From a checkpoint of a small self-supervised image encoder: 14500 steps, 11.9 epochs.
Rows from block 3 of a small self-supervised image encoder, named by matrix and row number. Rows with one number within an expert belong to one neuron, the router's apart. Each number is 128 + 32 x the weight over its row's rms, rounded and kept within 0 to 255. All counts start at 0. Numbers have three digits each.
After each expert's rows are labels from the 100 images, of 14976, where the router gives the expert most weight on average: "top examples" is what is common among them. Only what is clearly more common there than usual is listed. The data: photos of plants, animals and fungi (iNaturalist). In brackets: how many of the 100.
# router: router (model.blocks.3.mlp.router.weight, 16x384, trained with AdamW), inputs 320-383
# up: expert up (model.blocks.3.mlp.up, 16x384x384), inputs 320-383
# down: expert down (model.blocks.3.mlp.down, 16x384x384, transposed), outputs 320-383

# expert 5
router.5:121121131065109168159080099129128090097150116193087167088106114057089122182095082126095112137202198148199140104150157132070097090119091163127173105124088041087074175168106152116123137125083095
up.0:175122107133066185132133162057155136096109150161107145153156170104094125097100165098112094110119101148094136145120123049081126093165101127136137058107100130128134140151069132104143152164077157
down.0:165099141170113085173098055109142085124156072140127175104124053077154149164065149133119131092144056125165180159134141235138139168106079073083114138127160084094135162082111098104115086080101120
up.1:188132167085140129112093146142168162082144116104131127193105117162117125111150148117153222179112156145122145127178102150084120094096088111121140160140084143155110110136078125117134106149101097
down.1:125101147056164138170155120121182171117051081160123100124062164105130143112148085099097124111107108116157101144122136158149162141153151150109157118124126146121143181155115161111123084177070153
up.2:151110126178122148167128093158122141134153169066069175166137083130183108162172091069120116104165099137093054177071159176117162122075128131167122096128107113176101124139074146124139150093153092
down.2:094130101109090145111140107130071173125088078150142106074102161165107136098108151216124151130052131129128095072116108114126080125186072133186096127148125153122108154145104096134159136143131143
up.3:152068139104187176121088157113111111140144101134150105111088158177108171172070105167145152136099141146157156113095164173131144067159093149124076170135112151091129165089132171148135135151075102
down.3:129174110153169071065116088195130070150171105070123098085073185123132138178172126094134056189147134074069085089022123101201121178121127107160162148085131125142155187105138118130095151104118125
up.4:095099142093149138108127106083150105152117125138140104119102113087150115155148157168148150112127130089155194087124039171133162056152137122144123157144133154140129121132103169171104142205146146
down.4:179157134173125070143072152115148115166115093112125115091153128100179144075083137091109131137159149130132139132118142054141097140097143144104154135125082181139138074150117105117100152093093157
top examples: order Charadriiformes (25)

# expert 7
router.7:133130134147171120099108103133134132168139115141160093100158129118097103128170149102172133158097117103139153150076146147142170156143107111136072141177139159124153148115178101200120157112158145
up.0:164096133142142087108121111152142119153128145182157138107161079127193205089118091090105122140097122168090135141159123182118158094107144117099115124118086116170090100123107096118089125194133159
down.0:138153134121120053152123133098098117147156141149146167071110136197106086219163112150117165204154124196093160073153157133123130127147124132180129092123120132091184252183095107137159193130078097
up.1:165112141095160175103115169166173117125078178103173182166069128111107127168111111161130126080147120112145092126095158071110094073095029133105077110106117114102124110101139113138101095116127135
down.1:109138121098157037054146136151099199170083101130097125181135156141165190116155100151156155113171153075112124126102141144114116139153096155128154130180085166141129167147137121152159122123149121
up.2:164165137122114110145102164126075102148134122151162096101098150119088163081087124190187099163108101162178096130130142135086123144129090149105169083114181106166162109157157080149094103071121129
down.2:101080132123126124157164150090179143096125093092089142101152177119155211156167139129095097233158081191138127169145099100087113122142117144176119132154141122157224175164099171171094112117086130
up.3:133079073137145084130170096128194110119108119121131140092182120165135120186157135085191152132115159111217114137135123109153114104120167157153087084143178150129200175168081150175078162096128108
down.3:165126150113113100084093138100058113103119122205104155124115085139193101156173164157119124063137137132092116092065146126089050096096071090118131108117154168192155114135131102090108197090122144
up.4:132111082051109077137125148179125145136132100122156087091108117130057099128160135116159133090116152111142131171065146088134068115106146164133148115139095142125129097135118076191153140120106072
down.4:113118116171165141122071123142092143115152155128127149141068132088212192118150142107111181170168141079173114033148104156080176113175116112191143128085102137120182161066185127108057117157140086
top examples: phylum Arthropoda (80); class Insecta (74); order Lepidoptera (45)

# expert 15
router.15:163134115115130082120097130086171162173109100107120165131137113131130204166160173135124065152089124141133155099096143160102185118140180067098058191082097149108150111132151104159074114161082165
up.0:143196153104160107095109145098127143121135074111085079157103097117123146204150158116112125228125102158095093138089161095098092130122128110101136083149134112134158104171116091122161168138105098
down.0:105112111124142145216085100141125119094165116077129200086115182126093135079147131087107109089155126134124144140156080156160150097128112150107115122095091173175064198115162144088137136154108110
up.1:136149098131138127165114131075148154141154180130120153137169119157156088105083134108110117098131101133108112130155123139086135127106098149127102158126159179125119108092114126129121106118131108
down.1:075107138140169117143098164109049138125122155179159080156105123107173149170097166134129060151141149103103107105136132160147165147151097163135170120179067070152098121113075119123119114205116170
up.2:139142136124141182112091141090132107137152125089175109123151134132089111149133171160102109136131150140080180119120125123084191056115130118097112152113072143161184098100150154190133194127136115
down.2:112119136113197166127090076108042113175078096155092086032141140122103164093106174127135098123095099114129124217089130114145107113128138139149089119134104154057111115184121161112124069150148080
up.3:186158145133152124107145135082151111108126111098155090190167190070127115181145125184148133140081148100143107126165149101135078156125105162078142122087124129103142153171152109133092102110160101
down.3:105168118061192109080180157148134119126119136188099123131115113095172162157123114132140103077134128133074185072104175136088208162136089129111128147103128131157133129157126142068090122148154090
up.4:138114166161134112110106152149182089125163180072127151100138171116080127145133160160127068138151106104156186129149124098166121153162086170115116103070099110132095094051152113134135159136148112
down.4:149109113087105121102138062100167124090137162194119104100132103099152178126096079140204079153070093193173139136135070174171128136106155074118116133152079143157145193117139141130141073090144131
top examples: order Passeriformes (57)

# expert 13
router.13:158087108173150112119093116147154121128095095095102165102145167148185144127154123150163102083056138142104077091126126148104114090134152057188143056139135141180193154150105147118127130179135174
up.0:148136130166192178174114092163097173141081145073114103127161100134092087146119087162081175135135154122081104085209145141142111101125126073162158073127190121126149191119075122105146147131108124
down.0:187123123019104124074191155180126194151164150109145208153143062136085119096140094092124112129107179143106144074081139122136150161123085182105155170108119124108118133128136061108108136124165126
up.1:172171136066113167097082116133142116057141128160104124124094153128175098114125154112138083102199140106160066170117150135063091167112160123120097145127148110079123127179109127161114102111130086
down.1:016129105114135131179142117193087141164184134155095049117172172082089126102149133103189108158153126105156143092091136130114145098137124127114127169144144144082100178185086124158120162102145130
up.2:146117170124117113153059114142194143137104090110123107199167155103138130183094156157106123093135151135175101123084104132144094138139106103103106167101153135090080099107138142090151161114151169
down.2:125125138157134038124142132082110086132098111127092144154146120135135123081129090160098191144190159191136124151131088198109108133153172180114136108132102147170105092161173115112138098175093118
up.3:164100129161129129103081099114141115137100154123202057100146092176105148153195099132151096138145147132161093174098082128150172193125100132109138170113185152083153178159093077182096143060186159
down.3:159127102142120116133104106101041204122136061116126161114137174137194090111092115059122154147142100140097208100141132162140168124137119123086104115151129084154132105088181128106118087077120140
up.4:133135118104122066135216062048179049143169161133104137143157134144048048139104083117091105191108107170122152123041233120104123171126113132136057094111090125113127140136139164110099139124137125
down.4:117101145118118099117096152124145134110113103144115063199104149119105115147091171170146088092164196124163144133145114145126086179177112115124136116152098133135115110154170168165133144155088115
top examples: class Aves (90); order Passeriformes (75)

# expert 11
router.11:125125086138108151149135147162119120066144149090139122107116180127140104066110100128165145157152141080170146120166127069116082193119159146183177110139132123207136098112107133140167152169189124
up.0:089143116152167104154055168142130131173101148119118048100131069116111148184156107121135142119161094148089094193086047099118141153153193121140102137181113194114111124138128107107159172108206153
down.0:043157149099144107176099108134125121101172053102084139195140079131073169091111162131150112116107132130141119135116162085123119107135147129144148160157164126149107171109203155150092142159159092
up.1:140091121134124169123150089120081156135135112111143164058056087179090117112189126160110157173117148093138088128167193083116094159145116161122109159156125051155159054093034087144167115114123164
down.1:117139088110124151166168122079133148116109077074161115088081107125108112186105142159157094136158152144129150155082150145123115203098185111150216104062130153166144096101172184147157136148138119
up.2:155125133139105131221108115121095148126139147123152190102153150131107130100134114153109173190144173163169120115071131096116152141157091187105158068099096120171138090145162111158127178143136133
down.2:088088143089112146142158125132118151119090137078143043153121148130137134093135107169132154116103143094142155149092121081116060121141117141176114090107163166137155103140168108118124129154124110
up.3:130130132142144124142138117182070152159127150130112145123081073105117125112157159158122152127142160144142158058113121127120114148077144085084085075107147111120133196150115079168035149155152110
down.3:123119087192141160141100142121146190092112105085175147147119091127108137087146127150103174140107119155113117145140132130188178122124086169119136117120177098159113109141126085146188187100149178
up.4:167141149123105166109119132104145083137120097118156073180124085146135106126107084098154082094109189086096138149187131120151122127070135090168167111161121130121160179138134148120143106181162132
down.4:109114077185134112104170122126125156136125109133142166141199091178118139090132192124079085115118179194079158140167128172100077112125175214082191095109158143133182139096129093067112137141139137
top examples: phylum Arthropoda (75); class Insecta (73)

# expert 12
router.12:150146099133145182121190137124094103113088171170128103109093114122046121164098106136094112148183154124085134095132161136145178181102117153100080184153173124100088071154069188127136120162145120
up.0:117195134103131065119153145134079123109066182145141143100126143150108186133159137115119126141164122138158172106115100142142124123173120099121163154120119163145127159136166111201075119087109135
down.0:110128192118120195137169134125143116151075127086153113152112102059112143066084148123125173120182175100099123159141097069088181095097091164130148122140130085128097152113110086127095096157138130
up.1:110118083114093130187206124045119149101085139094174125148166103118148113132126075086113155089144138178091118104127103125146105069135148094127110093069104142082089160158064107110147101062169116
down.1:069079138109126126122126077142065183176125148119099105134128164114159092161113231073123143125101167160158140109137130109179136186146132164118106062087136143207097130155174107180083139141099094
up.2:159109096200218103067146185138164143137149141103167140198142101162107109127114125128146112118154053165173179178050151191147160136133108105120155142102187121125115151139083148152079073112168105
down.2:087094161114149150144062140123189123143161137120104129133159163167100147145113140124125153095174111178117115091103109095149096072146144131150157144146136135142079111109122161079178104136113088
up.3:117121095137135104081166156129148090113160110155116131137142133165142061115126109137120106123129115123145099140157073167117103121170198109105120135078158181070134109130111170122139127071089105
down.3:138118086134179152138131130091103166146144160187113076127132167087149113135077177130134091196163087113091160122080140093118098110139138124130168150151070106012149154147140078094188105124185126
up.4:087100161107101125149149170179102106130121142093092142148164172114107166105110169147143176196098041179206153192142178170084198100201102102101122155152119086167114109160154122145151112114090106
down.4:055109136170152109125130141119091146097122176220089162097081106112099163095130118176108062161139200172084103123186148135161118084113159150079197135196036132178141168138146129142130150087143118
top examples: class Aves (98); phylum Chordata (98); order Accipitriformes (41); family: Accipitridae (32)

# expert 3
router.3:162115147070197151071107070091108117162113117207085090104128096108096116181079078139103100169120148112140145120159146136112127089165103140086142092132105126084069141125157137150145144105068070
up.0:120165088133072200089153102134169110093129144151160120091114189122109089137150105094182140173078159054111115172110134157103140153096140083111086098134132136124074112141147125142094119118079124
down.0:170137092145121086160185132114090121104116113097039145144127109101125084169192103126098114076119165226132125072134154122077169105106133131145125122125125113166161090086112078156191106080094166
up.1:191126225145085176156188133143147124078130152138088035139160107141112143107141140171106099139192132180125078159115105171139142148105165096139144193190177136080162084099130125140141121105111095
down.1:109102132188195124156091181120126130097146161154102145093096139204142071141137156084124117135104093046170119099119135131162060172146140184133115112101096146153154167132104099149097129103134153
up.2:077130123111148128115135114132146133121157078178078175106098133092098134113105069098110077138088112126152086196153149103096111098105115165136194147178145144095120135114068091119143090106139064
down.2:157129152031142097147151129157137087105128106126142097118151150142138080156157120116096173111124100107125164081180169162105108161183110115124111047122180083045133099117167144146124159142180096
up.3:126140134126137154184118073149149135165101098149149075161147107160113133163084131164184164087143128140156132118109163147126167133156167108094137103152131095164072088147172119180078174101100107
down.3:110146126105111168112144131117064126138100116112163172176144129085140125093158095064089126141132086128106149154122093098132163130158183113147104242078110136069113143109142136138159117196106147
up.4:169155220166167136104141145179126127120130126109147137141170109128165164154103135113169125110116174121144111111140150130131158114069102136135158097151147110149116176101097140174134152098190120
down.4:130162207141057160121139120125130130151158115097111111154112096122108124144130106148154167123113172141159177090170091118128137123175147099146064128126179100145124110159145075127166079173132109
top examples: phylum Arthropoda (64)

# expert 9
router.9:136108195072156057141123113098145134126083115096103143123116158111140097149077158114111099160140041111105180110112106146074128090095131107132121135128137137124055139109137169121185147113160073
up.0:177152120155110146119120082124141158088141117128169179144173109088158075125109097170116112124106148093109131109116168117095138197124097132055159113120121118176205129139103124111125148111206118
down.0:108107126126148146137119190143126125122129128180090147146125108114133104127102168133115171167122139127175102157135097138155179069124154090117142160086160090120141088111104154149167109135141140
up.1:115121127162113152119111150151094157130126110165073045106157117186135083100157104151150186111114147091118141140140148186151161128090065119153100127117115139189138094125155082136095132097213117
down.1:087144112108060159048189080140144086132101185114109189079106150113141097075152113082172124106131151092146104187139105075145151115137119063148145160109111084064206155152128149090077154204098210
up.2:127101185114139159087103148119084156098139105173088161160137130152153158131143143062152134088089182124180112129160169150177120147092083111061187122132129112085105113117124087112127146155082087
down.2:094150085150138106135196129216065163137160132132162116164143099122101092117146197173119187130176129161127132095138039077128114148105168103152101154085151119088176091145128165153069096141096139
up.3:142120127177119218151180179081080136173164086160219148119171088185128079097080092132168130116073140136150142125157161185110185074122170094169175191154109096158131139139124162122175091112131114
down.3:117126093070126109113121165123130061175104104097089118148078198116130164186110141073187141119115126158135104142130066100157047077165136155091100100154099094139152180170120173150131151123139148
up.4:171174125153019121144086122154124149109142101210096098104176156112093126101119184064110089067124127118113152153169113135118129120119153200139115113099135100131113179108091127105144155131068139
down.4:128157097134142127085130091123181166121130087134080149127121169131100156170185110111106141083104158118122115146084137105179178110208166118144112089095162168103154132133146132105102156083155107
top examples: class Aves (99); phylum Chordata (99); order Accipitriformes (35); family: Accipitridae (29)