From a checkpoint of a small self-supervised image encoder: batches of 128.
Rows from expert 14 of block 2, named by matrix and row number. Rows with one number belong to one neuron. Each number is 128 + 32 x the weight over its row's rms, rounded and kept within 0 to 255. All counts start at 0. Numbers have three digits each. After the name is the row's rms in percent of the matrix's.
# up: expert up (model.blocks.2.mlp.up, 16x384x384), inputs 96-191
# down: expert down (model.blocks.2.mlp.down, 16x384x384, transposed), outputs 96-191
up.124 099:154121116145112105154129189104138175134166119182093131143115183128124121056107144096160175123110166145073112070158122134134100112122079097137149133118169120137082109128092096168143133094125094175119133138095126096089110121110103131130092138088036131151165087158129089163108090100046098100
up.125 089:155115108083112135145092114163155125115141103189091106115136141101150166117152134184139121099105161103168120146111158158189124095094072167144128118134185119080135161130157129140068111179031116076142145160105138096100140130164111069051106132095209138085133119152076171169151119118171145173
up.126 099:100130147085125118121102130091071123157150134141126103169130063142040087138144176074113133124164182079103071108143169128156081105088079093110154141101123139138139097130104194148187132212115119111148101085117094169123118054083143142075106195136157148130093141104146112128122135145168161136
up.127 098:159112105092099138163101100106135141133151098070116101071137066135192133127165110087124135163141141171159158107079137139131099149194141096154119167126173140067137075098123242106160116095196129104096096173131123065118103152135158166120180117151091155093085118116129078183138073142160077133
up.128 102:135091089138144107116147195160128143145126090136118086131093069109089142135113102188136110137068176142149100186123163161204103157135059128119145192162135100189135118118152140106122075149177144147148130149126133130092133126177147124116074144161121121129130161159092061125143107182079090141
up.129 091:093161135123122153106133145079119089129146107113049135121163153111181165074114081132109120189108185111134128122087113108125125125127133142167150143116106126125114137081195080042156141142114137115099153140180138109164158120162130156132098125190182143136160081139178104061134126146192177143
up.130 097:122149104096139146078127144141110158087135175122123076167087149159107121102090095139140138109152094083161108159139160094097191135124120145176091097097104114114175103108177082156088069158114103083144088176185190089074138072179112092129134167105165181092169113125127111179111194082050111132
up.131 099:196112148144078142148115154171116145136155109161123171131134172149156109137084119108126147147108214095084125114151105136082142167083125161113094124121059100094122127076163160123089169102124129224133122088134155139149193128126135107130135174121154137133075099122154088070072165165096126074
up.132 087:132156149157119074119100112108123177192150153158145118138143186129170133142150132141108087137071113088090077141106213131108129130174103100124175130092137090123147110165082092140144174114142163182105080167126150088152141092146118098158161099087146120064110130104132101123079124129119134168
up.133 101:096140108132105173162229152184154134108118091127128081131126135118109110080136144107145133154165104174134187178111148167153112134146110104168116105171124098082132086125188087118167146187100133116111139166143107127136125126146146152108141161079106099140086107078155149157136104115131070138
up.134 090:154153100131156065198213106119080088150156152043155174092139167180099157168123100114132040148124086098076145119110218119078146043111107131201139093160114139119157156126062177130101107157120101157134113133118065138131196107163215077192129132153138125141124174131124165109086125180168140111
up.135 102:137118085171184190094088087143107134170121162151152087124137128089071128142128163130159089123096088099106118168115051166088149131117210102111070148141119149121140151103148112044152134149168110087132121110103098132158130177134177122135107140132151139134066118119107167158157170104143100216
up.136 097:104148070150114182152042104131045133109116091091092102148089178121171109142078153177169125091122083165134114153082147164126116091139141148106071073151161077193135113141091137206110098089142166074179124130100191087126192114124141186177106097094104106161150065123103102096098142190124072086
up.137 100:140070176081137117026145153141138117075145168169142167148098137082164121129126163138145104089111169108097166155083113162141205100133099071118109139129109076101077154136106134160210110108097151124129148092150147139088116109135148128114171081105110130127107137106098121117116132106160096153
up.138 103:149183181159082179064146099090111114131206140145093203136141134095122128141140124113082123178103133108156117108119125095179065125114157208147098147170152091111111124168099144167157192133126156146199110173128112152150073107131107209134128144091110126134084118156124172154097058231126118115
up.139 085:131123052151135095121196118127074104173104146155114130128153129177105159166140103122153142203106116179088150136092190188202075117145101128109158124198129130176087186141180117097142135127151148119089189089161183088171114115119130134181117120139118156148074164060163139145186061206121073113
up.140 108:119103114046102147152184122152117106131131139167136094118108138074118214099132129158117116112079117175125135116159104108108124172107131169111173158118110145116110157175187137130111133105122085101084105100107109138136107110143100117141113172128061151195105141196126128168089112168120132044
up.141 102:127068122188107114116179071142193118115119152094197145118136213155106120080131140146098140170167147146132188094177172111070170128205084092100111100134136160183206158116182145074114083129155157122131132152114067129118114098111115134094139139119128095157160074148137136071074062091149130171
up.142 085:075154134069058149137099146115176136126085126144123092078121136154085142161113130105109120134114149121109152108136163114076130109145109143119083159138139063121188109129084097216102110080101124132150112053071194081095212082144115149108091122123094090150108101060127125166144167110138098128
up.143 091:130133177100174088164093143170084150149187099137095166103116158140139151164130121147061164091072196147121111153138125156109110130100120113103161126135176044152118134101104135170114130132170108179149178161185129122120107161152174096153100092077060119134202100155144166148141168067115138136
up.144 109:043114148061125123161126111062124102135093162144119098144115159132105197156100108141142106146081181139167137092161121151075155133143132138122139121109154093100153109127122118146090121140077134148127112156156117157081199159129180131123105121102100129123098115117150068090139035138144115143
up.145 114:106144134128124095063127147060095129145083087097133098092140133079138117069139131122155144162070103150140119150151157117115133130127116105087136137111156069099129083125130142184140171137125125148153141131146142054100136160068141215095172120135126159163148174131089120126126138168157094158
up.146 113:076102099153155185117100156165071109182116103134129081096120092143155168115088094100133162114110048140180161133092141142146140094172170138186134066129130142139158117101152140078111099092123069135111148112124151139138129144125133106096090182124133156085120160123117097123101074132102130146
up.147 100:149148135081222187108156115198097098128144108217102078057097122126154149148072111126090136150089139135107086146110166124078143112096156156153069128117097134137102164090133085162113137203148153115133108155155162138153144103104125098179147140109110202130116133100164133146083150149117208112
up.148 103:134109142189137112117147113047059124159139130085157176140100133151130191151135120122151091139102135155115130126109105167142116113106135116149120128036142125106155124125143102126067146176159142156076089187094130122121131131125130101166128129134161133105120095142070122131121147129113113131
up.149 104:138133146143129042141099127142115123053177097138149092152169109168165095156147198146116099144154172126130187122109140135212081183165139080114126137146144113094142178087163111074061143125097156127134090186155101131143122101105102067170111119073130189133134126130079109140148143144099096112
up.150 087:069121152108129080139161070178147168123125142181102207105124161072122104077154090107078152144152123128144164157151109099149152121146133145148071185066089154100155101105123068089156145149149189134129084128157076148156121152171146126101106099151128114117188103094086147142133121167156114135
up.151 093:136177156101104182098112147156053162152150126201095119060116098117161157160118164089137051057159192097166101124117139208115104124177157134113150111168081144124103148126163119145169125136145114090145077139147099122075111096158118125138157160074125180123150115131121193127077155125111134081
up.152 095:147098111163131159141179148143100141074130136092144135140132109135139154144133135116176107119114205150133110136137120072081151120185140113127115144095086151149097056155116142132127128128152103115060092128077154137152149126124117094108192178156137148097123109107148120123167102165138121144
up.153 096:144161129187136090106120126163083098109112094142114072196156138122110095104141140099150152229117176122152164063101127056139158110131138151183138146096133114150165152171110061174160100086096115087144112114162143143153137101172113109093094121163147123078079127126090129112123118120110108165
up.154 096:034129127121113133177107157127108146138092175168117157150147093167111139097139166112141183137145143173154136137160166100110144196142114163114169159097167195136106129123092159130146130124083076134120118044114175148139105129089208139137138121112092139093128113086119099108160132133142127107
up.155 100:087077205104162113139142099125105128208127109138100091092114174142113154180106149143103129146087125156120117060118119152185133077093180147035089112122104111160155087112156091126134099155149186139134107087098135094207068122117150112170064147119095114099149108174168159105126113112117113090
up.156 099:148174146158151156170085117207177103062171097113127117125127153141071080111159130207171128181101148137110173149154149118149113144141145124145136171159148152180131102142052111113124157097127116142212125125088132105140164164124165074119172148105162130095097109182176104137089180128135151094
down.124 101:132119087108172114147122123113149173088167098066152125137093134101126120205097110120075178142126220111117129117124130120147146114123108131133127153124085146198122131079115120128129086079132165076110142131125184071142088072078114076141068142163122210133168175141133153123164090149137144122
down.125 096:117153193159093105125120141136147097111113099111164145141055171140190117079116149116137188121171166111067143121105080156172070130060136112123141105182110164124148101101094125114140109057132140129141129167103104140146045096108132182092125114127183172145156063088120190082083155109122103150
down.126 094:145159139103100163112095152154154148127091136133158133100124101149157187086153121128131100097125096161134115107096085106180115159136124130126095164128147126175088097079101051133133074207090096112083137112150124143064217120097171116149111153120133129126166158170140129078119148073085148107
down.127 105:184064163144081131088162110177157194162145145144169145166075132115160163154123097112130146096137087096112136110151112136151120150055164107105168136112103182186127119120147145107101087157081096090124125134161125082135121149149095131147127182103131154141158100099113100119112085131091155153
down.128 101:107150117110084134164118119130084146152106166155165125127135170104139143088151107113093142154177098117148114083210162172086114087114135130110064089065122138099134084124065137124139177100066148120107102133110175162124145154090181111110067098136083140122168127067134106148092125140136141138
down.129 092:160082098184100099166130108110080109073175174140135154153091100167100122112153213136144179153082109126186204116065137116070112126148087081128131152103150106162191126148074129084134130126110112116083121182122140139088134143141147086088193104122162144118086116131126091093149152111146106126
down.130 095:160157080143098120239165160076090128130149097114158122127124110088110126122142128108143141167106182143148073100112118159128166178152120146149184213153211090190099111173054137139078164134098124134170182151154127176134089159182170113150109112094131142123134202113169101174127117095135181192
down.131 097:116134101105163125164180121094080111110049115112131130116165103137146111124102197154145076097156129104099127147114183076198083122156138122103132173128150150103137160169112112200111109088099126108155129096126124126154152134151151177102064125134152130165143149117113131118167150088192120151
down.132 094:091173176082135109116134170127153138135128116108135110156104094124177159121108096132091149167115178140161153171151101116115129125127086136111150107148127125119088162185105170111177184161135162087156117189073065160143073189062159153158159105147156092076122088091133069065194091119137140178
down.133 099:114146166114170109161149147124107152142112117153141104118123104169107167174139150097148142098104097119123173202094106134111147132149140180126143126085163133130169159128098166074138161129066124183129137120122133133152058146136086097121161129141120088104171115153161157133126113131206094106
down.134 092:145087099127112197088105133119132136153156152152124139133103147198156137078093094070148093115158153069178058129180169108154173176123171124046109120096137131123116115112106108134110109153194153118130156159101168147153141154135100204124085151165090108101123154126164125197167107161129101121
down.135 104:123130144212174100145124144060111133043116114158120164098154134132076082173103071127123141130155167127118183184082194143148087119163125093127163109086112143115166103122135113122117113130125107100203151103133143122079125152112101112153132137135165139109103126141090200165154125159152150097
down.136 097:128104094127135106158155141057181093091181166129145130091100078121158198123052103129141094135203153088083055098129113116140139197102130128119168136098182098107122138124129115165078086105094085170160112096164141168136063119137131055155090117144181110106112110183120130144096117138173157112
down.137 090:150143099158105122213108088134160126148092123076148149104161136125118152138131093148190132158132103117156144123153134088085115111102151161181121118144172138115128158133166151149141103137093126114168124156094150129114109165171052122088085178162148146147160142147167150127106103160139131121
down.138 097:089139150138092076087140121096139167128175101123187133131179141124114106092100120145062145083152163154105112089150129120118157138063181123045133120061077132149143119135149149074161136092180123148120102175160122056075074130153103124075105127133141099133117175086088112134120144091142141119
down.139 096:097126148095164113195095125137125187122101148104130163147106183141083133088121105070145118096102095078092168131162099077103119166153111098085149113195112150097112193135077136170120147090087115072117078108073120092109145184084141207121140138167140124086075060110174191116123084107168138117
down.140 102:135105093185144092076142136136111196104131141138150166176116096107122081127155156098106159149110112147132124061089132104145136095153136097139084115077125080127131119112076106139192154179092149085132135066133087087131135092139142128117177071067138185091137082123099126148182156164102170157
down.141 104:133114132106078133124164100161217128118143097196186154124096114108172210141149165108107187168067117137114111137130118146149147122137211169118124120104084133093129137116127102100148144113148088158154087171099164107124146152133141166179096128088189122130124155112165165208176124161115099164
down.142 093:122135200176117131079109196154063160114179146094188146148178093120166111091106165154142114103162153109120085207149137106143146149057164151117150094117138159173113069065146142139184102148079135156072100087191131169123116155123146097097130117168092103109134195114116169136128155113124099066
down.143 089:132146147175142108121117137102149103112132058112102137136161076136129193117130145159167046154147106125134163109128112148156153097115151170158085160158096156138110083099104113064107175192096149147117104152168085117124106083088153142161103103158103140087131179143084154097164157121111102151
down.144 108:166109128122074090084078106189125132112112163137095188167122132116100155104093106088171119154151120125117096126149105079121089120105116114131102160131099135135181071108129129122156101185158148125174104137170173100124146096184130212128096150049108127097117151169110137109120150122090151116
down.145 109:146133161126136113170135091124145129143092149134118146134117086136169161119163129130136167062092173144153149149108159105105139137123123163129135107140102118090192167105140119149148068108135142098126170099116119181165080134111091125095137124139095103107158117176101080150154138146014173118
down.146 108:192158072085105101164157102125139163162130109107110155124136088150107102189150151138110167054130112117163105149127130189122134133088184216126049160118140112092121180108082080120162136146112083098098133107116114118150129140097144130128191080154172094184154116157092165143138168195108115130
down.147 101:121102158207073103102137134142113118153156098098092171145108155120152125112057132132176152134156153137145197100140115180123111199104154112133192108203142156174105159164134104103126128093075039064157166160147075180127127158150104116033153153127104126146164135174119137133176155118111074124
down.148 092:143133116139113121168070124126157155123101146143157040143131161068148134123172092122175125122138099139058167119123166097123113135083196156162069146089103112132111154123155037131119145148111133126131134112087098089128185121086186130118089081140096188118134152163125190095141178099134155111
down.149 098:083111143108154187112122150103155081119084206136094166131086160094096160110112067121187082131174108160142122156193151165118042178157168133116120149092117142121129124139110128175132115162134144131118093203118172115178135156043124186115090151112152085170095144136114166118133111098130183118
down.150 091:078128089165093149169113123130106134062112094105189120151095073120103153180144132056140147108117165125074182113083165122140075115153125117152169091149106127107122102153122117096153157126188160118082133131015117093108141113113109116105169168160140131110155114164125160143096123096123164125
down.151 096:195082093224186161084106130096112186127173146072120108062122162191133128115121171141121082134096082143111151154120165148118083137140138107127083121156131151169130156103082136120131134121053090180117111106140107153149091133159119056126081162076140114151126122097108132169181088085157079126
down.152 100:137168109134133057149130149141150074120108189150129100105180118151141130184111092078096143165117159113158129133076171122124146130082110134130120125143131161095152115150142121141149203098157090140143115085056137167109150180138092119084142089179136060100096139117159154154136143147150117194
down.153 095:176116132118140102070076122132097121117117165093183125104212116095161167115143156130076154113121176072132166124148128129136104131097134137101100120135137095122121145085079122076132101101145091152160137127089117153138111151120122135115122081174114130141126150161196112184117119119119050139
down.154 102:145105136131141145090143168133107159141116187094181064126141163140143098140112163147130093165101158179140132168135136145141154073177119081080104117094139134167132129110101162084139114067198170136071110129075116124112102096110132092116108177160099123049160110190165143127131131116155096090
down.155 096:162136148128107152067130148125144142157104094108100161150100135128094005129086077114149143110163076057124140140157155143140180150110171129117079124113141143084067152097146154109124086116138057118124175155145136100111113070130154150068147120158194117107142109165122151049110105149166107093
down.156 095:118122126102183084082170131132103126150119167113167121178142118116098125127106165189139195123134089151099101154150088212122149139127114140119113136129092133049146142149123159075137144163150115091163093162164124148081085114083121104119169099145190136121167199092137197164164142122176124122